Rows from block 5 of a small self-supervised image encoder, named by matrix and row number. Rows with one number belong to one neuron. Each number is 500 + 50 x the weight over its row's rms, rounded and kept within 0 to 999. All counts start at 0. Numbers have three digits each.
After each neuron's rows are labels from the 100 images, of 14976, where the neuron reaches its highest value: "strongest on" is what is common among them; "place" is the part of the image that holds the peak. Only what is clearly more common there than usual is listed. The data: photos of arthropod specimens (BIOSCAN-5M).
# fc1: MLP up (model.blocks.5.mlp.fc1.weight, 1152x192), inputs 96-191
# fc2: MLP down (model.blocks.5.mlp.fc2.weight, 192x1152, transposed), outputs 96-191

fc1.465:485477500486518517492587488432481494410537557448521520496567472453542506436490515416422465471476531507580556399446536479571514569472522444556493576457519476518543501509529484604560496478449474480523521509594484495491537528534496465456590439464500450555462472517464428469541658494487543534
fc2.465:565449461504504525506455599582556479540433491485521546522408549538491503561483478574532500452468423497461458490506466498448536437543460504529500413574475550502444500554462423431462534516617579502477473397453573492534478493473517529433433519526444478447505564535509511605514470488530480521
strongest on: order Coleoptera
place: centre

fc1.524:410498503513550527544424529532560512500413504419429522537483459486493491504505531464559516480499502525568511544524504442460471471563504498454497528468546546448588501482456532528465405516465462536516404484475522537513526514593520532516455544459501480521495492450428503542550465320558516545
fc2.524:558528468466494466484591479431487537509514567524588483489525537478488486569456497546418500543473443490449502456529488532486531529435470433561444524473402490522405537540550513470527586531593522476453546518499491454482481490383474482439522466569465464464476500524547561509494523636430490487
strongest on: order Lepidoptera
place: centre

fc1.534:459551442521516520479494477427593581478583485440499473522521531472532569396453549443532440459495586567475492484486494500531594535509477471477471436509491533427442555542495560482467523538498498441575530426524542519428423554538509534426493502493462471498468531596391613496502437521480563468
fc2.534:512457520470451517570497598507519404495509508504490472447505433542526550516459512489477505444511409488540451488582548500476470457545540532505452543429525424573467479440434398534588565540497506596441533467485446535515412476488489459494491410444444559460466427494466510566526526594499360484
strongest on: order Lepidoptera
place: centre

fc1.180:467509565483462550473583475545537464439575524396496459510458556555494462490488530526611416380518490494529428485515548556447443467523448532504469392474546434480550409507507483548508473606620529474511500520537549542666539457468462556473486455482543574489463430473513421575470532477391468505
fc2.180:543488495531441551456463437444444539547554551517434535470540526428451440489455548514426554525569513463482474467578519426540602478525468451499464530470518557440476570467394364434584454523453524496543536494493524467400488520566591559450659583476436550484430485489457546439581467531587586544
strongest on: order Lepidoptera
place: centre

fc1.652:489516525671523480401526495483477450463551529450504522481498525506443468522465466550486508506476498510471490556492420424439546480503464567464392536428412499480605369468491468565440537507492551508535581501537408497531466457478444570435533551484513472450428534511487507385509588519440503490
fc2.652:508431422441500530489467430576523511591393475614398491487540505530549548549487573516494542450492516518421542490432549490546549502439443470527525406563509540479418571455476511470481526468530378540498441521387567527525488412478531476558500444553511470539584426548418553558579427535510544537
strongest on: order Hemiptera
place: centre

fc1.207:501457596499495486447503554512494532489494537496428541432426479591544518575480431533472562466557518558461480459509485555468570484490582540505401452399493519541391505539504509537567553559505471505446530498411467570549447450580372560512568503500505477478528445458396432520459572477508457576
fc2.207:505463474509538510555526367491541452554510494494578490549565562423506456446503592496629404585437510457553531499509569438440486524557481482590515553604537488500561507477483463457514424427531544498539524451596502440411567534463587421468393427515505517475458537556569545527566476568538512463
strongest on: order Coleoptera
place: centre

fc1.468:610555536640416482439385473444502549503476476516533479462493506496493495529480432525485479580469471539515498424453505471466564518545481453527435475409529455572538469468526468514467456495554415451535528516456405507568549508527461580497504461614471406579533481556515477472615459500453445457
fc2.468:531562504561535435464468486495452393485519531463508576625524448565470506495361532498544496446544504511556461470465525385520505486500430493508532543427563553512430566481600522590493451553593506408546439453489451495508487522528506510563485407486566530526502555504432454487373438459489496517
strongest on: order Hymenoptera
place: centre

fc1.144:550481477507476527572549445463473451430446491521466506420616569479529441497539482503466417487482508495524520434539517472540540496476597551526560571502435542477486453567527475513526594500595547588382532505467528523504523459528559484488463588474513534466512524451536507472497471522394491535
fc2.144:370427501586575499402451532546482491559533500530531441528511493489545543492441551432461452500436380451513474580493488505489585502500409529623459542402511398640422524488459510502442566490459430433529532532517534514497508502459535532400468456505478506540496613469438464534561484514564501519
strongest on: order Coleoptera
place: top left

fc1.86:478510643418558487474472531574405421471462630504410473496480425513443491526527474563559495554549501515538609451569437538560416504458514428522457475507520471495417544581545476516451507554434383477535475451520487411588527415540476460610490443446536510589538614471458485464485532512490512529
fc2.86:465463397582450498573548489510577618557527441478545638482546599455537513516525545472479485463499444432444480533422577436487544517553505569492487476472477520459541478442476539507561505386583612491433546546457496530435458569495473514430554572458537525427490419552548465565509464510569475471
strongest on: order Lepidoptera
place: middle left; top centre

fc1.642:446549516614579460600534488498541509510418439508564490460476476490498533444574468396475543475486523487439589486546473542493557476629531473469462500520591448580502503463419503547429457544551439465457524526431532487408529499551666566457429486491444411499511486494458496446422500491564448475
fc2.642:542473469444391473444435449485470448500488538443470540552611522497463420544484529559445412577540419487542477560455541471473489525396591522576493490479437489411461567595556502477601508490491479488525448406531460541605505470477399477571504537481564581530482507407404464518555490488530512445
strongest on: order Lepidoptera
place: top right

fc1.686:473442506533421465468507455469464498521509467493552491459496536518509557527550435513517519566436428538497428458441488531528504571369492451391534519462584446472437499476534555505568500507483422523391549487461473486433526430451537490522483576545504564562468578489515572579418455496457522441
fc2.686:498566489549521610368512501594528491495475550517521466529423503535549390576484473481494440537522547438426484455508512501485537529547495527534546453521445496471561539571440445542421580535566565470443465489463478540527478458487516540437513444473454507421509463496560480437583550483527534503
strongest on: order Coleoptera
place: middle right

fc1.476:503444450481514474454463549514425490564511539506511568447488479467506567517395459585494549457438506519633513402444505539463554445485427520531498465585435489489579511450396464593480470457500517440595473481479472504512552467520539474460510553520454447489393522526491526455536548453375477565
fc2.476:457479489557488491477533493496602498418515500486445487536504585541533520545566435510440397482552453505468524565504521435526486570540544449472499563394595458547493482565550467493502582593544539520432500581503511461480437479492488512540434495400484550484546475468481468643478520564602570483
strongest on: order Coleoptera
place: centre

fc1.25:377449456517489399537529583460536562531478495555545416565482411397390487489514532509582506556460419469574504502526629500491449426464446524497541519530510549525585488530509509474501496515506531495490356579459538535526548448444497466476421528426549520486560480500560540563517470519501429523
fc2.25:573530465445470507494459519495445460505502500486382539457566503514501461462544495543334564484506545494478568544450453476545584525501493520453478540447515457405425486383504531561611588484463459523505535500529441507463488463541411527519555503573466583461402446468437501439484512549525555567
strongest on: order Lepidoptera
place: centre

fc1.527:499487476438514480501484480588498591543519522358483456475502565483509467496489502570526505496608601489469556504612504481498468539467515500443581580505594510498487515484515562486424473556433537378604466474530423588475480438485492463583412551457495542442525487427531520497477477415531516426
fc2.527:524558543551514464528468558387515511512497500582598541403573482481510508499492487477471438531452341469536472516391583537425480461455473473522515509450473543498519499578460424477554497517590454552497511464473468508495559473613484474506526501521538493519475496557527435472558520510503484546
strongest on: order Coleoptera
place: centre

fc1.167:549416503504538452499603578504435450453489560457495514541501486528472519478488493443559396518537571534631426446571572539476466634413537445464461455589461509455512522480485524548415482502507609445430422440466504564529515432460544437474549446386483576500529470517554435531412437533479429468
fc2.167:443530496520480560542417502528619518511481483557489520489498535506512446548504490551431590509468455412392589562392430569536505364572422493598518575458563429520513451519498474469518469526490393551564511490541506452479459559518453571478466516613517459470528478512446566499601542556506561543
strongest on: order Coleoptera
place: centre

fc1.345:466524442546491516434528415463481456557491538440405523529492500514457522502502453515418654538565462501588494535544524545547512527458415557495496444405459496444494433477525482475524567444518589411444418579535542468563442444511570490516484443557512471495543472487510486549566464566426474488
fc2.345:468486588521502527565574551532566536537558447496513536449453516452491465471495543524501430459478474503429571502555518429535447481526563545447534509625523506444522445516494530569531530554589421488524492524477567497489547527581483456461503530457553501442354529498528504544542595582516531490
strongest on: order Hemiptera
place: centre

fc1.84:393450483621494563511484511433596487362463455482621520484535357501470473514473521474468533451436527491551510508499496478558592487459488507489562526441554477529551546516514594459550548515520471528549582575490534479527488518436563462533499499528513472485464463470504430563505447434421470454
fc2.84:485476515461453538568460509428483581527476434527501578489445491583473421460505591509561449457486444420466461533501502555455471449504483469423502613484351532458323600469563479487506451433602561504540546576445509518458426553534499518402490471525397602544521526490475559551511536502535563406
strongest on: order Hymenoptera
place: centre

fc1.228:524512571466507546424425562512421484488560553471489530493506546487545457516443395588425551494523603481507504517468473546483538561482510451514448551478507521537526519480472560533475457404424422487527497471471569557462497515530522383537463489488492542498495423484383568541508566607437561533
fc2.228:422549465475449446529563474547552503498496477545579548544596485466481509494565501489542436543447380496516498462476539461506471470487566583516567475478467459502521487561455369487476578595573548528501533554478459480595442422441471598526465472492517458498462548554604444552509460373565450491
strongest on: order Coleoptera
place: centre

fc1.753:475580485537499415451489568455560476423581467553455474501440490479584535471489590417568457463521521604432498454531442489505544518411568544558442460572504527501473553559553483485485523508483509451535529440448478438415479527444492516446509408442434538528365504551402567534499540571448590481
fc2.753:465411490432432495522578510500425474505492553468607553458525388540473541556548501520441493495531475469544444400559508533446422462488548454412456499385460389424425453471442405512499573528577528549480569424573490530468458534547572442474494428443512570465522489530507536558452492461482453434
strongest on: order Lepidoptera
place: centre

fc1.343:545498432533457504528588492555585471537518590531565454447448509505568460469489540496630469546494545407453455545496494512374506489542451533485461484513497492480494438421450567568454509466522469517522535476502423541541507504518481522546440582512474533553515488474495553420472483468486534440
fc2.343:451542504541572540463434508457480460451536439510446571469560418483444452533455423497404561538453488591530472471580422519547493600430602498498495443472520512592532439462596482463486494501495492461474522518550489546582540504521536581604558463432574447541507512502516507568586531496494539509
strongest on: order Hemiptera
place: bottom centre; top left

fc1.533:442560457515577451522491502573539462503451506512596467452492518577474553499501472480474502528474509407582581510405476487482614431536528554435540502476425526571515448537466475523461530427423531457527554519458514572556478559498499633463440498519537491504489433513516452414429470491617504513
fc2.533:448469526522422407441529530516465499476507592591478580521538521469468483480477500448435448545554511528442454518505399479492496543489478519574475481580604521410534536457505548538573498445433515555473493516514539511491578506489516485478557510478469438491537566370498505582479455415582491509
strongest on: order Lepidoptera
place: top left

fc1.410:502503496463512552508471526436469424496541536416443540564467543419426510588495563462609491524631528413533499590480453468497484517554555520511463569488565543490538570488565531531509515517502488525481566438472468496471584428540367488410507471467572477509527541555404626505501497459461516544
fc2.410:455546403512473502513545509493481476547511533491507590475541449550545597400415557536571519507486499488482438505505604544448434506475415502464487496430484453401477535522426432547574447508603504496517431569541512487480498532469469435483522505516484497477558524413517450529429494482545520434
strongest on: order Coleoptera
place: centre

fc1.656:429561585537597604506503464540557457464617475576511508476484473515549543561425477450516438510519549489469599558490578560598582424540571534561496496480517530588460545514527547451474549510537448459539503452494511596509575525533591568496586466479481400480539437438589518522429547476436479546
fc2.656:481432477476512464534440475433493537569463451578538562504584519523450561411590522473435476472463372521449392449445362483496492417499438512425528502405426545424461468537452451548635456489530496538488473553492513456512402524536448443444412485545497573518451554494478493449568401459520520494
strongest on: order Lepidoptera
place: top left

fc1.713:550430583471518456494475513460530492463413481488499482447548457522516506561489585547486580500460481518473488461517495513487461540481545542446569509582491491497521471491396545475471477432532503475421587546556529416416502585498485521443491423513460430590589539497518486512598453453514563464
fc2.713:468518413569473536477583517546531516501518558500472532498463467445441437469520408507472465513583496458524536568492490436557574448525479443557440534461491470481507593505572512547472536473462467485513467476490504545546491419540550475552505622536511558409441479517477542456418513529477457516
strongest on: order Lepidoptera
place: centre

fc1.187:530574466576414427478500538398401588503451477464495517512465503542469541387521494468488540535703528483480490497491493513441503489483559458488477449466509593506493547458419483493491516503528499574560575483521529442503437429549489469556557583621518459491523524462394444523484462537521496576
fc2.187:515539571534511431506425483591551460542542464480487476521532470605549444514521520478556492478509513456600531468511544514462476641459440534488569507546599455570427476551494502535390444469501455375467335447555502524528611530460456608538484488408557484526472468426473526442529563535492447497
strongest on: order Lepidoptera
place: bottom left

fc1.664:467478501575497518486467606522612479511535484537608428482522441517538462464576516456487567478494478452517440460498473401451455523538491408539464439551436471535447416552478481611494467572566583535487382517512462476537530480470499486476398496510554471481494447550513423461569580523490443510
fc2.664:503465475471471510495616433538438480466468556553475567601511588453474505537465488536465484486572552559444544514475511521512594468492440571462524534477524527489556497462452455548535576333538479503504621527502559435486553439523464504568486518516466491448515625474418620485517526493473547472
strongest on: order Coleoptera
place: centre

fc1.52:465509623529600510526547466562556579478502532550612542489471532509492518489614565570504507477560550472440597468478486487500525597451451427338493503461438425572488607497559505419492459466498468458529522478547467485459579623508495503482513477514448500424531544469485458572422453481429553550
fc2.52:512494401520468528445440563481493380525528409425450465476585468542513506537461450485493507502442478557555478520529534500481475405541523560648555545540528558475545398475395469534495545495493534455468508494481554466556437412547484565495529514481548533596409461483500509445545500563566380478
strongest on: order Coleoptera
place: centre

fc1.367:571448552476417496453445574573483497455497499455397391510490471445492422490525458523500491454555530554508481423520508506448559487487573495441443471522469512449474595519479492522504506469500550468526565530464440512537487495634518517563504593474545483466503602571488428494458568532497501510
fc2.367:460507458546572462557495465402528542594557543533621569462512543521522619521484541542492502604471478469479525523448492499445467485528423493564530576431596465553525432422507470445541507521518443499497504439453588518521549488401484478420487401547541514535510425460501502527532494501516475460
strongest on: order Lepidoptera
place: centre

fc1.366:479525442538496421496500578488536543390561505502524536479476512485530553484376516497508504526484639581549478526488461523483499524523540477472403514527426479518417553533522582505433503564496417472463460463491478510534429517551514510544411428478498529434537595485395467478392460529458544514
fc2.366:472469548539459418435513507540558448425502550568459466474562514431472611581550528493551501560489470437456478488558498608485442467536458419565469326478472492504543365495465467481537467501537500543470519575459507438437485393472557510527458525481494491494544432449506458592491579475604528501
strongest on: order Coleoptera
place: centre

fc1.470:633535616555473389513512536546409429440548488432523518518498557494523510590503527536393458328506501440530490428506495557517523536538514487397446572476500477579478482599506469502530460486551489453434559497530484517467509491570532460557487433515532495538522499474465457456471536500491576483
fc2.470:458544582464534577510546525535519478521433559523493492529599503453500575388527418527525491550516533514503542481567432469472485445483549530450517442627464542587456473496401503509491498500530465378482447478454442467479590491470497588414487526499520526383341471546460505427525582519549447477
strongest on: order Hemiptera
place: middle left; top right

fc1.631:498545496425494490397460609506567484546485487488508533519482513515524491440514487502532504569505432442510544557533530535510530447544585561515614548365485504482402430513520554498546469547495578551479484489388544495453466522451447470443518588537522551511582499545470432461515464480420557463
fc2.631:459479492631527539494491481469460553506528495521543486566538506462524495530514500517476482581513570514510497500420489545445584493504374361528497539456524380592440486554474496677474455496493517496447581491535610506525418462553479500485436487437469582540539590470512544500519390465541551539
strongest on: order Coleoptera
place: top left

fc1.136:445405445569463401550509487437550530411486546494466500486494528482518462480358521540464511561411570499503440562491448576430585451458554448487594510458550429482513485531542541535433519592487524535477519438457429512460466566507518494451475483537548464431533530522508441484489566520556438474
fc2.136:520511527472479538447554510494494537472412458489540466501575483545587484530596425577580535477613490475495549506489434409505475408605457582484407425547473504574497435524454573488437479555437508540488503537415599469479495488536522474466421527503476524601490441542482655563474499425432473525
strongest on: order Coleoptera
place: centre

fc1.301:399498534545466606496473451490461495493562480547458601426466494607502475453454540426490610617514424504526600488440489472462550472404611436466476525466567496586463507501542467462558487593479501435466412482611525549455486492508486502448490459430450594512548468537548527543466525508484532404
fc2.301:537496495479526500430459518508543555423553513425491498588545439442595560522554495527449500577456464462467425487536608443518469447579408577512474489510504512505551466475572476535436529473524512511449528569508416548518566596507491497621467555567542475497380503389541366488597504508529523621
strongest on: order Lepidoptera; order Hemiptera
place: centre

fc1.268:484549524520558465476496567515543532550524447499615545434588517615572495416539477443479527511456455459504437528556475544528509478580503454433474474539505508462499512527465481509491349522464554378448511470513551503506509540638561584483470526430559380452461518470414457507425433464492572399
fc2.268:485494462484505458459492499481500448515445532503397534552550479473440421598477526512468420584532545545580519600451467557463483523432524454561510523501476444499500508461469591565519507520573488598437549487507476533461558455440453488452484497548489608480494434376553549504527519487630427504
strongest on: order Lepidoptera
place: top left

fc1.440:586501515581520493486480459529529516456463484465406602447497527550426551480428488550424491485565543553505483464475558445569566583482569492572517472447523529523565497495484585544455419533395433478475410530497550533526519479538418536458468491398543509564584603456456510467576518526464519476
fc2.440:479598539507475513380491461495552485520511485529529380428518520489580494528590514469561504498435463375460458511538461492513527526527515417553495462512497457447444466427564512415557451567525476500502417556460452524435552478410553567530522478500527482477484443513547496499496441476425485593
strongest on: order Lepidoptera
place: centre

fc1.32:451521479513452428430451480579469513489421514450509484389440545467523403545377453477524490556487550538596505519518468506502512494558501484523488500517582526470514461474532474543531477518553450566400559520496563424551474502492527456504486439547386482545543557505555526530543468444501488486
fc2.32:498518541466505534486534458490553458495516535477492534574530499496458483478519447546463484453609493389469464519386487480530499503510475477459457477469388537499513491496513548427497463489459504431514436515485405553516495541527519531550559552450504521429472562421433546478433582568539578467
strongest on: order Coleoptera
place: bottom centre; top centre

fc1.740:528548456395474512432500550597501463527491403454458473561518515515559454527582512566504548545436498524411582554535456419487478557489606464504441352523528581463433524524515498516553473521476483486471526538433495571467487592447501499527499460470524475543449474371482524588486551575439493608
fc2.740:479409479482556407548506480479604518476457460523508505537442410514506510451448513462517500475535522441553405385461505584476553475537561532502475410425496465540610520492515428482500479580491576541486535469556571508462475372468514476452510536476530584522506452583528549538442551515546575376
strongest on: order Lepidoptera
place: centre

fc1.576:509575544494512503526483506490563456478522547487460455508486457537498467429428461511521523499486521484522501445538424459546551416510505479429542535550470505446434446506597533543391484566489454517497525498494468479520517490593510508493416481401558517466599564541410562469546510415551467439
fc2.576:509500510517517495421490502497503473405539511599632471481510574492570485502431558529573489537572526420511524424547546533525509476527449525525518437462503504508529467493513445457549473486545446468574452530549460424387494526409572445536477529571509527382480489491497376497472485563468564602
strongest on: order Hymenoptera
place: centre

fc1.593:479458540423461607485435549541513537425498528487562558505541559503464486545536465566464521451466622441545526511436453528549564496473520492531522525465514571508435475543531513583452527520414497368523453537459352463623515477503550439510473467538523527444521416540456566468549527504487542510
fc2.593:506484471558501483450512475513476417568529508523495517459495505466506535495404525573565446550544405533475514487555574437429518572527475485466472462538391426476588492459477438492529513478593513548487590467537650513551535465502438528492509476390473509524475579531524413609459452514482417519
strongest on: order Coleoptera
place: centre

fc1.507:538528498469494521470424506543510489509503612533479462359543511447449533457558566550498562460547552524466572455458481482478520385522569537460545578533521417544620535454524451580533545521547461439485547416515557482550497478514467528528498469558524594588474553532497501504549498451502517436
fc2.507:422417468553566511529571477423544507514589501505557425500461545484558538466410509425463538515459434526517470555477515488438583566510447510458494468437445560531449559541485434463470439424471530478431466493513563488393560426556527496494475509458438537424512459362411450515460547483512461483
strongest on: order Coleoptera
place: centre